Weights of a small contrastive image-text model: encoder activation swiglu.
Rows from block 7 of the image encoder of a small contrastive image-text model, named by matrix and row number. Rows with one number within an expert belong to one neuron, the router's apart. Each number is 128 + 24 x the weight over its row's rms, rounded and kept within 0 to 255. All counts start at 0. Numbers have three digits each.
Before each expert's rows are labels from the 100 images, of 14976, where the router gives the expert most weight on average: "strongest on" is what is common among them; "colour at peak" is the nearest of a few named colours to the mean colour under the peak. Only what is clearly more common there than usual is listed. The data: photos with spoken descriptions (Open Images, Localized Narratives). In brackets: how many of the 100.
# router: slot weights (encoder.blocks.7.mlp.router.weight, 4x128, trained with AdamW), inputs 0-127
# gate: expert gate (encoder.blocks.7.mlp.gate, 4x64x128), inputs 0-127
# up: expert up (encoder.blocks.7.mlp.up, 4x64x128), inputs 0-127
# down: expert down (encoder.blocks.7.mlp.down, 4x128x64, transposed), outputs 0-127

# expert 2
strongest on: text has "black" (31); text has "white" (30)
colour at peak: black (64)
router.2:127125138103150098150113163117089166093116140141126153128135118118147155149122115130107126106130105143068193107134083177114107119131102147160148072102119130128137146164098119098152136155123141098117077111168167109076126156152162175089117131160124122112161099115121102166134107132113108116170157115165145147126134128147100161143161120104145118120111129090132138107138127108140129126120
gate.1:106160128109114137107146151132135120141113108156102130058096114118085134124143140095123114132117132083133157158156094106088125132103099150157112134159102151198175133139124152119175151121099143098084092140145110123149166076153084121138097113146085118154123135151121104100153124113131168157153097137111131113134112109094128117113109157162108101108125118135145130113168118153123134116123
up.1:143154112110140116141107144109157133109114138133139148065102112116101139139153177068129102188124101105109156123140088095107108160127124115162133158167156143159166127155127126096129146138128143102094102164143139131117149108116116136112101142129105092107136134112108095075071109089174141182133129133088112132150118120116148119105087149134128101118101145137137115119156137157118122160115
down.1:126140155169163122144145115151154110167093134092109128140135149092084114116127158092158118100071109154105123146107127110103125102155125137107123141146125119100171144112136133100111135094101137097149152134117147099070123145116155157146122130117159130088110124120136156137156092117113123081159126153074099141130096148155112097091155167098137150145163110109137129110102127138080172119118
gate.2:119175155153148152078137104149101133125090103094129115146094114162131112153086130110130117162121161154175099132082156108134126087153093122181181151130123113134168111122069160145132106153147115139159137115113108134143124124095128163154127107136150135158123102132093180149160129098149128181100130116135111109174111131120117113128136102139113125124107118122148162130115159147125158135137
up.2:107111128109093164133106113111105112124139147128147114116170114096127103112111146128132120134140093115100109113152115096106143140117123150087085118146191124099126153119152126116114120109097143098083104124185153144115124121147112125132162147153124120104157136119096079091132114164143159090146123169132141093115148139080133104153098162110126172105143146100132168114127136137174073103169
down.2:114138136104108162144144145109128113172105125097117146146120104115107115166170123130183123118124148127128169099153092147117142128110117120106145136154133126175119112116129169092160100111108087152098101115171179150159157122166125132138143101143131105108144125142172121152112153109094116133128114121163082087120127136108098146144147155128112121132115124086106193127150119094151181091139
gate.3:123101122093089127107099139147124148116158105106133146144106143089096117161104089080118122109155124118144107152155146119157181128134156128119126114100075120102122113143103121167141088129145078135115094118114156094158141147127146132111124099171174136137108116172102193099116144101130163116128129092135133111118072152155104115110153101100129108134130126146134109126166090156135112142125
up.3:154125144129137123120117146125128145096156112112109117113089151119116143118121127131172121142173123184108147136139148106073159123114133127087148115135045161129127133114100113122134166124111104123152170096129154086116113142099107134136131097118131158136082132171130091131094135094091124171112113121114121115099165145115097108173140147135093175148140140086122139140150131138109158156086
down.3:142118151144098148126124154128079118137163108079117157144094177097104121126130132084113132150151089107144086133135088118106148103102102124162138133119154130132136107133132100131090133095191101133118131167137143145104137123082114161127116174116106198096151111129153140123175140099106142149120118119071120101107139121142146105133129112101167119136133130146168160117132146105101114138148
gate.4:169112115149108147140110136140135122135134166123099161089155126067123165149134168121164116084115164148152163088091102120140156108089165123147166110134150157081112141165154169098133139129165157111176143158133159112144109120148138135159089132148114136146126126113149143141120141088129148126115147146122116175133120099099145134092152121111115124140142149132076172131135143151150115154111
up.4:124141112086126134117145124141155108127133062124127134138118146141125098115160118141124149151117140138115091177108120133131115121151188120082113144153122085184094112113110123116099120134118125110116155121128110124107108121101121108161144108155144129141138192151158119108165175145140129129125139108151105084142104144101077124161124146164166144085122108114148061103101115104112144148095
down.4:136092115138129113132168084097166139151115104076110128118127150144132143096099144138136118141118166161145131123109163124088096116093106123109116122132155140151131157107136173112107124159161137125109147133141142153120170134112115131140125176135120171136138157098143086111120113085114119129160149120090136125114103149179155156134085163097201152142150084099131172116110121119158121135137
gate.5:134147084140123125145091128137072120114117141183140079169111111145115140100102089114128146137106065157156153157158105105157093147158108097138124125142163122169135151136101154113121151129151102148162185106121120140111110148155141102106144173126151133107118119100136126122099088137136090123115094135112132160138145145101119131117111171137114129123163140095128116113086167130083118131142
up.5:132124110172127135109098144117088145107128119189121081150144092127143125130102111141106172112118105143147132130126131138188106151174117122138129113121153088158106164116099141141109149093119066112166117124148106128163113149144113107123186135114136121127131132148116156125111103123147100152154134124112114145181072138109120122147124170141116105119149125068149103162163168148113132149128
down.5:112128148155099156133095134083144115052115108120160102099133123140119148104130117109159132119161121139102127195107133140176083120113125116109159109115125129109137128097144108106150113146098139152143072123132100131128099114184159141128148133124117088132156130125118108133140151154053137183127163187109121090107143122154137118120090137129156142133134170118134133121141134142114117123119
gate.6:133148087135148111092120112135121172159139111144078146146109128120146140106128113138144122190101090114109095129110144104127131141125185131127146098174149141156123090143097147159148156145092146082131130128125126145138137129132111097167119140149153107109125082123167169139146152112121140111140137134130102104085139099090147119085125106066166131140159116137139136140142143119152161176171
up.6:092115138115069120155151138126135101118107172123119123090167124104134129163164113098167133082151149102133141141152176117130109104142152132121145120108147123124160172143176115100085146159146171135141149122141099118141137114157138087091138124126108108134126103154142127097115178159161115138092124143138135114144152118140156052138126097142093128128124127116157130112134129123103100133067
down.6:128120129131123115148150139112111126114135137141123107122134127075123105066121101132057151108157133118095127141189137140140116141148109149096134135152141129155096113103134128114131130131096137144103162135165135097152165124182171087123125141111145115174135167141093143098153126118072133129151128111123126143149177093145110155113113138069178151146106110134123114094109119119091104106114
gate.7:133149154101100148125127129196097147142126101120124132099123146125144132143155121129168140154130113155089162098085139179168160154143145144154172110127130087172109155112131139085153139171146168094144123139133108141102118100145095112103115113149136129121130112136133129125134168133097084175144112145141163121152135132137117130155134133127137126118150163069136130138145116168093165175156
up.7:122071157138162131118135117138169097121107147129168159117125126135126105109133135128105099106104136132063104172114130108055121165107170111129133178090102160121143168134141131139116114092125101174129109105140161085121142137111095115133121130145126129166135126137155143108121098113114134095093130128096113122124084082088068146124126147135133147135131090131125120096114109132149158123139
down.7:112137127120109161156127103123153131130140100112123140171160134119124163160087097112126167122107160144145095151171104132177148097138118161121122123129092140126158134122111164141110139142156118136122068084104064123132118120126145164098096138138117153114161061132142141154169118113110145131145082129138128115122131139091104090117145158145173116174117125110121152111115103148107085117116
gate.8:120136111132132110095145117104156130127100111151154170111097085127097119132141107144149133154152125070089140089115151147107115129151132132113134130140113160092117131071127115117098116117078111105146153140137095147151115159153117118145137097131116131141099170125156193095126141134088152109133075168101136104102094163109133117122130073160099147159114085115133152122119132126138142111084
up.8:127123137141072155185105133136082135162132078111107131151136141097139147087138129101149117153118099132142142160149129116108134126114116171142136126130139115151095129152142115104141128145151121115139116118145122151130082118134111113074129133123111111085171145155144109142151073132072081151122148080126155133108099127145116118145149135111132108082095170143162091176112130134109083130155
down.8:112145100158108142111073140166137129158069114199106110132125114157141135122118137121116169096155170126150133097124098160118138089173142134140123127133109148123096101114123127099127110178158150157109177147107100123159132133103094067096148144142118126114117104127115126113145123138159129135106155137140128141138113139117170086165139145148132160143128178155145120110094165154137141123130
gate.9:142121155133100114132116140101111120115200140137110136151139114119104123132126159100112125112126138108112135052130142134135145068130127124121093154132156144160161125103138140120146127068082130156099110131102130110116103095155146128125111152135148148141138111113119145219074117132116102115094106162130177119158120131105170139123148089123108145150144111095118134149124144161111158125144
up.9:138118166101124112116127125106113115117117188100111084094159104126156126146138140092145122138123126165112136096115114116127099132129181134108150068111115169132148081134120123121135129136165108134153093132110146106139135155123124153165126116100097089120099143114147216113149087093161143161116104103176155145117117138153142128102100144143109104155132110142135125139167141112109153106110
down.9:124148090146132136134119140124104114133115109136080160117146080147175148150115104149145126135191124120102119119112098117104155128126150135138157104124112107106134125156098137119148123120174115131137115142137083140108112177128120118105134125170095103119108097131135143079094149103076141150105085132112120116140142104117071136104064144127069109141133097096143104160120128139178099112123
gate.10:133135133158115116097153112137148134145068147140151123125120141128174081100119141136073148134136125100103133182142141175093097125117134092139113157157146124128110160118131167155136064145114091134118144101158107118134159128133150129124139154134117111144143118122156131123117141137133117112129109122120101184163098116118090178114100149162143155169156117153169168109153123130129186103115
up.10:139127137098098147168171114119140096112150103131119139128117089058120140142101110117194149099123111153139161118146120147166124130132155147140127131117129145087137098181168153130143149098123149135151083133138154098151087137095105101145120124166157127120136100124139110146170130138101134109153115194128118117124148152142141079142114147114118162108132116088127128171134168139136112138089
down.10:159125138130141152148126118082122082110095122138118106129144147139118103156121105117126125133148047133120131138116122151119092096120112104124149128139146199137166147148127140147137129143133177177146066117119102126128113132145112138145109070170119177122162162116115135129128116113165110123143138170099149154115166103145140105110112122111102096163163143154168152147138142118113112122091
gate.11:118128139090142096119165156118093161137118127109129103181116086138117106125139090119133130110136124131174129169137134143095145045119100112106093143127131099135118150137126137133123160131194072123080126105137131105094135142133080135155118137139150141152182134100129087140153109155125120112139115073092174129127134162123125108127101147137111121118121130151111127112139175117111149129108
up.11:158149134160098171144062133146157112107126109119132148085125173107124143116133136133130133155118104113087119096113127091141125185108116152142136116157116132113125103138115148116130095114061132125183132140134137121171143133129176115104152145127084132135096130143139151124086161112102115158111096200158080138132117096131121121136146110140142163147139132098131158155122095129141111138153
down.11:079084152108124126125149142074116142148168114114142116129079098139141125161152163123133115110132118095113118156105163117161120125126148149113180110131143158104092126172134088127157071129094096131109127162151090144186159140167119149139152156149156127157141109132138110152121114143127123113162124134092137126153100122111128118115130105123152136103107087085154109128166118127079134098137

# expert 0
strongest on: text has "water" (26)
colour at peak: white (40)
router.0:122115124119126152167146121113104125144118136124091125191076068148122115168147111144132142132175076161132076146060142102086176135119091078120159138153099141138093100110135119105123126132168122120126132130125125110120103175118179135149149149149163123109134109106116151140131108142121150092093136099083134127112151113112146132120117115159120128095111128129129137112115150141115137111100
gate.1:141152092125121110103129139119083171143146114135157157139077105143165171111121107075186127132090135158108089119133118108164063103112127113126134124127111064157128137153107129174125152129135175140158122116138121125139130107126117146178132162131140155148140100145150123080149131155121148131113097117145126122102102092105173112147156131112155137124097138121117152118145152092102116122112
up.1:100130151120147156149127105141166121110103121138140118128171121149079082173117150163088124110152119075114128131125120156114188168124129141134134175140152158115144112086135120106116093114131071099098130110144147126125102149139139098079114105100125139110101141128124131161113126103153117103130161103080134080128170137144088158104104152166090112134139094139144136129142117139127129162125
down.1:117155094158134114117171142179127108140119134063100136114087137110114139144099109181090116169127103094130117149115149082172165152110131148122083130130144114109142163170130137093170103142088101129147176106132161111110109122104117142145150141109108116135129121128150094161096121102108158135109155105141115111146172112146099131142145109103119124126100169148118166116146148140149143121145
gate.2:095101095088150121106120142125129118147165114168144157118132086130141104166125114141147182121177150107133133103117114135126186167134161155136129146118132130096158140108148137118147123158122096122088152123127119146152097116090143132121126119098123084117167121162136116170158137145114157099113128171122102138128129125157133118066116144130184153145115122096143126094103187117169149131149
up.2:111093122141188148129102153152138127109138121120137167158107163132139124147136104129138155100153103087121114108110112107153090142163094105119131126082118147097125112110162130177175134125136116135088173154109115173127150092106124124139109111113151107135139147121107131169104146127116090119123150132075100099159135139152096109168089123167116155092144133097136149151120085133150124120179
down.2:133118141110101161128098086148113100147142144133192127111129137101104156161148111156108166145113105152119130126134111114147133165163119097096143143156147121163158097115164108114113108143097094112137121126143112121142149110199111103127152097113125168160110171180120144106153117155076147126119112142120098177100122145103133120100138135140154153145141141103117105128125131114139153110197
gate.3:103100116142126158111124137125097106151124089126098147115117114112117111181138117091113112134129132163157131135104156148117122111123088119113097119109181169132156057116132160133152138106103130121093094102096157166119097119111148152156119112138127128174095129152141158162122142141126115171099119079115150154122119127160116139106113172123078114161103107083076124126148120152129134154124
up.3:122152139145115134163138122162156133071148117156154109121111150146114145137130107117120139129100099133090131182139130108176128086114141100134101145102082102134097125170114110113128124161087143142115122171159105129109160103107114140156160117106095168084168120153145121118145147114089168080145138146160126106121157135099143136137174132130155124115115149167108135126121131185172115137132
down.3:133160145158099149107138114133103102108095139130098116191113153076140158133122133145120143134161138152159131161125131093142129175120150114119093154112104096139127117108139102124096079104115095102162138140169109113105145136118149120165148118175144140152151115103128134138093134142142166126127120146121164073099127112146175144094161122110176071132139160110127135132152164110109125157140
gate.4:128177124145133124086088088126127118134138138158111111079151100168141137130142117086112142138126144128118167099113142115109133126140144106128138136132129090145137112143135097097102164122114110115141097132140187108133110131104117148128128088106188135122112125080163145121103070131164125143091126146127084108126151108103156142149097157126129154107109101178114188161115151133114153092157
up.4:166168117120159113123129131124119121132149069135152143145087128123115121148139090096123114119121154124130139143092155135117198154130158175107136136152071119129132125164187132148132142088172105112139086154127135117106120172108134101120130119140187177109108115103147148150105122140150123142092133102115111120140120120147135120142131182118133111171137101106107168078123139131134098130146
down.4:120145096115113154170139137147107116124160128120147142149095125150188142172120144099151108112119110130144103128125132153106119137078154142133124144112163108132136139118138130134136143172093153118134112126120154131109146133110160178108137164079157119140120106176089161171100114069093135111158195111142142128120109121134163116081163114126152105159180121108141133162123136105127131162128
gate.5:187159120091115111107140125127090097133155147125145139101128140130161102155089139115120113192149130144166157117141062106135135108131104140113145150166127134110113140120111129126134087129113137175135149119122079091146093124096147165141110113131150124111146173195114117102141114114133149123152107148130113092147148111142134137155126125122127074128160067128124122102126124147174099148137
up.5:171145118124127112123140170100134148116171149163141099082103166151147107065145136116111109111155090180136146140091121106124123149163118140089130113140092098100146134120134099101110119089077129129143164125111105154118100122103126161128095105139114153128147160150123137137144152121132158091131123173083153107141134114115115103138092143105121114106123093131095128162136173166103103132149
down.5:112137096160139090134145099111183147111134145107147149114097123143116087148140119150110132112128162097119120109084076112136150122100098145152153106099129201128152127112121066136135094099127145138113131135149097131125125130132141089117091135104150127116102114130133092133093082140162161137153151134079096117135122129149129103157151143143102180122116180096105120160100135108150149129138
gate.6:117146156094132145149113105120122131148135163152177095087140116152136100185119074139119175142131132144126134120098114133069088085140152158167146128166150133197133118105143152111114109147146153134124143095085092138120130143124145134089136149142156187111118108122107169125099132113123163142131149127127106136134096123133121141146126114096156098118128113081126152122150098101143101150132
up.6:160129110131106100106125139113110150094127076123116139155124111123137158082120139132095114118131112128115108117166095124181186144174100106079098111091117150118108151167082108127146139111153127174133113147166158133138113130134156163186113119160124117109128166072144097122125104126139106108128121157123135132149146122101139171134137123152119163127142150145112133127097170152127124085096
down.6:144126124098113145117141108147131101150093126162145149110111143139156126129120135140110111115143101161092101140098170101127080117121110159119105161139141158148138114108133142151142153116153119120088123097139118095154124123113128098153127124107161162098121139117172075114112111118123122150157162108109178128128103120156135110109115085166145134138132106075146163128149121135224069109134
gate.7:107191131152115132091124123179154137092114125149144149123101169146158123131061104114131112144171111131105113135152098131174139119154118121131075096126139120133101127142084141146144107112130131109174127154162137128118151098157155102159146164062136136097169084153116141122144178140154125109136150179138130139155142135126153163136137113110120113135134123086101121137126140151133136114142
up.7:114172119138117124130133117162128146113142096133154096156093164154148104099080118110135090113137116140133113125144129128149117154096128103143105095127180109153117098134072134147180112111131100092131158133153126112133141126152117104166122167093092157101164133140117164102124160130143107105142130176157121168127140151154150152140135077099096110151128085091087101131112161149136121132104
down.7:132159124100144118155129142109126127103079104131156139127103089164123154135178122086104164114101087139134129074113131125113147101118173157183125125079104134121117136135129123121114154101112122140105098102144086147127116164150082116139164132101126138127080093115123139128093150151123091147092125110172128151152125115150080090105114073127157135149101095119093139131130125124120155123127
gate.8:119130136136169094124144092174159157085092145100134112099126151148120182143091171109149084090091071132144125126116117129123100148136117126133104133119139119130205123146132122097128108130132117158154136100174121129098107128138105131111142120110109137144148143168123090132104143150152098113180121159109100161098120136091138130142116110138134134115118093120143105116158153164112111103176
up.8:110126120101129145108118105112095116160126126141072127098131114141131132168122187105120128093070094108099120123158118060115106119109109100130093157122143109159125096146122182152166121164153113133117156129131109108150154124182120130152117132103098132135123132151128137112105099155118091110087134118134141159106123139136178157097143082104103147095115096148113105105149153097114146129134
down.8:133132131117106104147155127154106121161126151117121167162112084123112090140144132124153119139157133089137143129155122104116143163095120130144141134131146104133148132100133081122083133215111154137081158132088076094085123130121113114153143107146087125133107145164136075116130138135130146113121151100162091110110139140140148130123119136115117140144127112131086130143123151138179099150200
gate.9:170129122146102144128116115121132147126181129168162131143163163121120140119138165149109128176084089110097098141136104145150177172147110131112134128170160128146095083133129118067167125125139111128125113125145141126105096113136106141116107140158113176083129089092107087110126137126145110158097124111153136110099096135114096096146147112148169167161103131131100154150124121148133114123107
up.9:099112152101136081167159142105113151071122109115136129105131103086161079106132109149130101081132100125079105129154162137138146145090140136090119167110142151121158122176143127190173124116146118119149111145103123138116119144135141132084138141138171122136110109075131145117109141141128164140160123097154140137124096154116130127094115116160141095101145121120114134112144153144193120134138
down.9:140111131120161123151127189108130151127154103083114141130133139137114151217154115130111136132101053168141122118182111087127101105124152127133131137123139151143147143148139135130151146138143132120071091125149088124117096117144156133116117129094134082139102161132117110165082149100140171137158122120156153132134105127113143107134099114114155130146149144114126129143161162118111156126080
gate.10:115133159089098112129114135094134121127132114116098106160120148155109149175155146144154144131105078123092142101131115088113107124120111151094122158122122153116135103137101157156093108126111068127142105145166079110139181120138157157151127158134129185136093159123130145121126113129103141073133142101151089138104103124122116146161115054102153146117127103141145141110121118137123143092160
up.10:140130129167133106119127099129148092100095102084157124135128092140153120131148121159106175101130177128097129163121113165133169130136118150123125138092123086177149148115173130125161145106129188168099136140089119163106128118109131144092136107118100153119184163113150127118118104151112127162181114135132142136131121142116127118124133181149109132115086108112114131115159147066138120139121
down.10:114170103073134122143134135131113106148121144173106139152095113123092140160141101105147095112141101156148136177110157130131101153122193112089105115146113106128136109124136135110151191149127155144132116130157129146138125126137181093107117137154098128141076082188140157163138141108111119105113119079127111161155132117147131147135130114120137103125123104120088106075141134150118150116097
gate.11:114185152077160115143184167161108102158106155111138118073116127142100113164115134137158152106134120127126115105135118156139080157110121142112132136100142116141103099131149115132086161124124117124109143139145154130137168122174118121109071144155141093110105120089101116136108130126113095117141148163098145133136117107139131149119126105137206133151104088108161138139173131130150142138097
up.11:106152145119145133118130143157098133157133147107157119115117129150109168164134094133203147099141125142145137127146141164066075147104171129117128156087132086144090106092131092145105152118136114128148155161177143106108157157172132133120088146140131102120114141109112107136115140150093116152102151142098150138137140131137163126167134118111168118133121078168137119134146147100132112127086
down.11:135122118128170105120127146154133141104106143145144128155166105133094118173152141101121146093125130130130106145175140142123154111116106131102155137131064129149121126101163135118077071093119158138121150060147134118112099148127114129112173116116109199147138112109170140110151110167121131126081158147153109117136117150121134140152123116120094133086109112089129114113139128111181132156101

# expert 1
strongest on: text has "grass" (37); text has "plants" (26)
colour at peak: green (37)
router.1:121125124076119154183138184105117114217126100127126169117115135104085148144150125131117107126131093127117129145107102117136177137171157143109139122100084141127105129096148127134135145096135121121098155144108118145118155144103094141165141133180108145120131103145112115122133115150091153106095118111121134138113144164158136098142084145115116133148102159070150104131121113147144145115085
gate.1:190134115121165155111119096125182147148090108128161091171111107140127096116109157162123127135135132117150141103090103127088116128092113137122142186165179137157126104134085102106146107131133132139113116101120092147142115099136118162113141140139149120159139137114170146119152144114124129111155117134159071112092118136126111098101119177103150179137131117128172152105120107156147140152123
up.1:160157131128175157093149128110163156125087118112154125168105123163125093110134165150126136147118131134124133129105108126107124130111112165129135159170198148130129112132096110124130117104148126132141079109139093138155114104148108173124128141153169125145130136110149108120144138128157124107140145133161067115071111158110092097091103168135152187139141135121169131103120094143147142159117
down.1:120124131128175122148123120112192135141132122098099141098074140137109141107107130108081154119124147135164139101144148123161130117177133137160107112136115128089105074123150168113140169120126112121137144135122099087133142137138125126157163123119129080123138132145128133117154129106154088153148165084121158112135179111112149089138112114113155110174102142165109103153121168080152095139154
gate.2:109146135145111143161071169117102111146143098139134143126095157125076148117155115132175116083107149123137141098140085114111148158117151133142105138135106101170147125113135124124132160102112142131140135136121131122120149126164136127103158097135154146128162128171094142110137090144089168137134143082128148134105153148124141137161125072126130164161102144115099078113169131103090076149163
up.2:152126142148124098147137099143130158105086134123097114110139142096173136089070167134133131125143132131165170137105086114198194128125122149120111114117117152143139126065100142158120113141126172124129136093122126156127113148157114127100136140143138124068110129096177128149147099117107084140137159152091120130100116115107151139094155121124117135103151117166161123094138138135131131129106
down.2:135107151077113164138136111140146113168135137134117098141141127175142168101112115155083116109138092153161136133131117147145117138143083116089097117139129173161067123084111113131077129122104106110135102142115131121130143137127151124124133131140099162100112110134103102129155121111161115118062154111155192104098099135157159109112100134138124127176093120132107105130101135125114176144131
gate.3:161109112133084092093109088140168118125145159069157144119108117169136089152147124144128149114107147129130111140101162113165145095099137129076132139106126086138152170125134093106136106099111138120131180136127127113138087112120113113180116151122113143151161131108106116115080164157193136137128143100127090143091151148169084135145129131127139145127122111140093112111125099121111123111127
up.3:131124123128162162149131144083106161120127068145100151153129145095107176114129151134096108123140079106095139117162116106093126143133124141163142161142124190130136091142146129154104152134127126129136083146141130119129179099135131141091137133158155100115093088139128137168133118126094146128104138157142175088150114127105143136134149149202118106130159128113159165155126126099149126117150
down.3:166098149179083181089169121153167110177122141129145171130139143143137119145121119178131158162140132135134139163142191144124167129115100127124116095134127107144155122147112122128129101098155094131083114115127116094107143149114109118122102194102121112176161120131120107115137111125093121134121157132143119114128190152156132168125130140096111143134111138128127139119108131175116147126161
gate.4:126120066091139032108141130101111113102098133155160105128151090122143141084134125030112155126115143141137095126110107142126124122145100136145148159136130153123153143111104134115140136145124137094119126135131180151129116113170087144121123133123140116123119102132141135154165122146116163113116107136118135117082085133120134119149144089176101133121134154099162118127142145161150125142119
up.4:145137195139127186128109120155166137146140133091114111122089134128151120133110149185129094144136099141106110123146146110113119127121138173129123113088100122131116111165162152165114152088129150154127138094135052113123150164062153128123098105123162108120127141165157157113118138124123115144127162114108091120103161093136110109115114124094150132139118073123118127143118112117099113143152
down.4:131115149131126146148123115141104098097146173120113157077110126092130123116136115078064105139127137142124154131117123138166156126128120149109154155082109083091166159145139144136147119129117066152101142165139100124158152094108080141112105138188142149123129161132134131147160126120138114146105125130153127108137147150101143107077140142120131117107128084109112109094101086170125121162147
gate.5:142106172085108123100106122141147079096114145145133089115092123140099134156129120133078108134128137147127138127089089088139083123187126076111127150119154181080149140135113164137121117166142144150130106097131104143139155117123134137085140126136117112119111116115111128125126124102111126145140086130108170081145174137141140156134075107124091125134142120168103142133115104167105104144160
up.5:121112109167184117100124089073124128127136132115161130131162127126167136106131168157179120121119128149139116117158133153108135141110161152132150159127150123164083126177141163131125138097148100152121107093082175113100128159095155091161152094110162122101144110155125129132117127132145147105100138126147126152084127153158088148177151125144142121089147138107135091105122142125120129145090
down.5:122110143148121118125102136112141104163143113168118158131118137132190178141145111107128121146123111159107122139135147050134064148157092110101122123151133151134120134107146116133120089180129158137157159150098114122134133095138188158158152143148129108130182121146117126098125106144157119142127104161150111099109093134164118116123123092109121128084116113133113115102121165145134170148086
gate.6:161105132137120132098080084148141131141146145157152125161161108102144129096144173153162119144130170120157141095122108131157127115105103112175086132137125107204131090102150155144120108116119116094105154136124130075158112130130170132132132168102134141149125140132138122088102151133126078172100150124141138099091136142159149158131110130102103158152144142129127153141131084119129132084128
up.6:086143101131115108123120105097166168114125123147153159108135065124111128143118157167123118137134123095158129130129142110100125083079093069157069101115162147172131103165100123113124128125127138124159143176128144109156128115152129158135109140135120092146124139146169131096145148126125147129122133135164092102088088151117094120115125139150151125183165124118145139161133111150097119153140
down.6:105123163151120129135149125131120117071110138103138125181109122156142118092125163129123137099136152152133130127161143171093171155101112160127137126105144174167117130095093169137134163068153081079134111132166136120126115149160144162148118082137133136131125134125177130105124124118082165112123147134132148096093149154094119127161161130128125145119142134131082144159122125143111079109142
gate.7:089095117155127099114115120135137141175083119088146142156162142158121090133132150111137116118151155161156133153147139121127130173158109127128133096121149111129158114097163135105168145119128086137060153113100146130120122110132121118103127091139148128167092070149096112131108165094162149157126155098122150105118123139141108087105178116101131132136124108123172092133122101092152147148137
up.7:119087122172136103093094120141112114121103133107116140135149146150158117139159121116164091122135128163130150150167155121134143132159137137085178121119120124120145092122145124075152165159189100175093103111131122137119126135118152146133122071108128128152125073110112107094128143103137122193112151097136130105087158136141123140113159106100144086145134118124125110179117142085133127115118
down.7:101121096129155179153122140115109174151144150144133106160090154152112134117165137145144121137103170105104124095143142140124181124066120153132114123108167145116140110150166145082092117132105108105124105148125125129149089151173113176105132146159110168100129146124147111127139119104127166169088126128107138129141164170143108117115152145136165143143138151151162141157168100143105134139153
gate.8:127121100114134125136118145131139170170105143141129109135127131166172186131099116116095151129126167085110120106122125111130122148177117082138167173122086182143116148110161141111135132101132113143167141142177139123125124115157078105158120091121120124159147107116159118165120111108148130157134116142090100107128081112086126119115124064121127162108135121135114127125144122153125087171150
up.8:156113162137114146107157123145153109081138109108115146072141136093120077111173125086132111155164099147127156126145151151148142113105126096120118088150117106128086125105133166126107167152105137106111084117096125122138164132140141132107171101110137120101094118150120131141105119150103145115106128082130135193092131149099118133147126162145123134159088105117124134125106096094129191120105
down.8:145135099141143130122114124161107139129139114103088134125123095102110126114129135161134106102137136155144125135119127125098141136114148100147161095135131116116076157143123106149148116085125092172140153131147178130110093123135146085093117120086124111179089148114145119123118137177179144088167152094165079165125129133102163146139134119151172123148159121155095122106155107135177098124164
gate.9:101150139148136139102152146131107127157128169136123120129092151142093137127097114163120119128092147088133117128117083129109165141093125145126120180105117123166106138152115101167148172169117106145119141120100148154090133150106123109125112149153138138102075126132088166118136090112097148114154104153102121151103100173150090074139137141143143115149109112088164105139129130175115114149076
up.9:157134121102099115186134152162140126100132105148121120096173104125173160151137109080169098083124128168108113095124122137148100104143140135090117097124128118084127135101135151126132160091135123089107121132184108111134121113153128115081086146153129117151120126124185106116141144139122113114115112147157178113160151124121150164138123114135125132099127157166112151113124145068124120133169
down.9:104140097137123097136120152128133103099097084109108130078082174133192105137119139110146099139094112143167114101115127128146141123119108119107073123108150109149137149118132127097119129111166083094123119140115148139135122138119155146142088134142106120090139170129107146161117112156138184132108132123102136150139081110110106101093120137088115108101148151146090177147127095112115142075131
gate.10:149109136133108158136092127078140133107139147139133123073110153088137095139095167117153133130142125141139066124121138140092148108150135137161108110131142128158162172152127122092108129118098137113129115127114125114085103144105107100121093144133150141136137123126069139144126119080155111184158124119156134188126095121139123098116103104083124120135105133136110128103109085120186150084098
up.10:085177129096143129132076137095172110085152167140142149156137100113138126183095137087099131112123130095112137108112151110134102139131102141122098105117145067156116129102170177151132136141129106182154128154162127115120135154118133112122148115123123164128133113121095110112144128131136095115143111120143160108103147144109086106165131125088093111139105198142108118146154104116127130111134
down.10:149095143135154179143107157126165156154114107153168145148151100143129103106132112160058120118110159135136151097136156148129122122143108157135121129125156144140077135132121156124155097127142217139104122137122105159115147145095135095160138099119113140148100140112118129098060119136146102126087132161142178129131116141121129129123152138135183092133151131131125130108104124111142086142144
gate.11:177153143146121120151120136107136158094146172163103082124150080130050149128142123148119136128137117179126111139141140152123130152114129132125097172122145165115099134073086083123106164130136158118109157143135118129115149122118103134131154119098154135110149073132118133129156133145156085173126142151124129097152143116133118120120128118093146130109141086102151178084087127126121147151121
up.11:102131090113084126126157148146121111188136080118151151126132150137185127141106112118117131141147121111167141126119106117120140105168137158157180125158103110148166138178173155144126076108114096144123157106129102140110092148143129134153109138138094123140099160139130138154108104109092155123129094074126114148117124132142120153155116134168125138150133180151117083174147149109130113145114
down.11:154130118073140127109120131121113158103123107151114138104122126081098140102084144157143142164123128162116161115120139131132120131141111117135123123132121164179156123150129132153113149126125104152176120153136123158094156114163154144169101138103116106145130135144104138169170071138165110116126062137111173156103106113143124125141157131164134126105120110082077174132157098116113163149103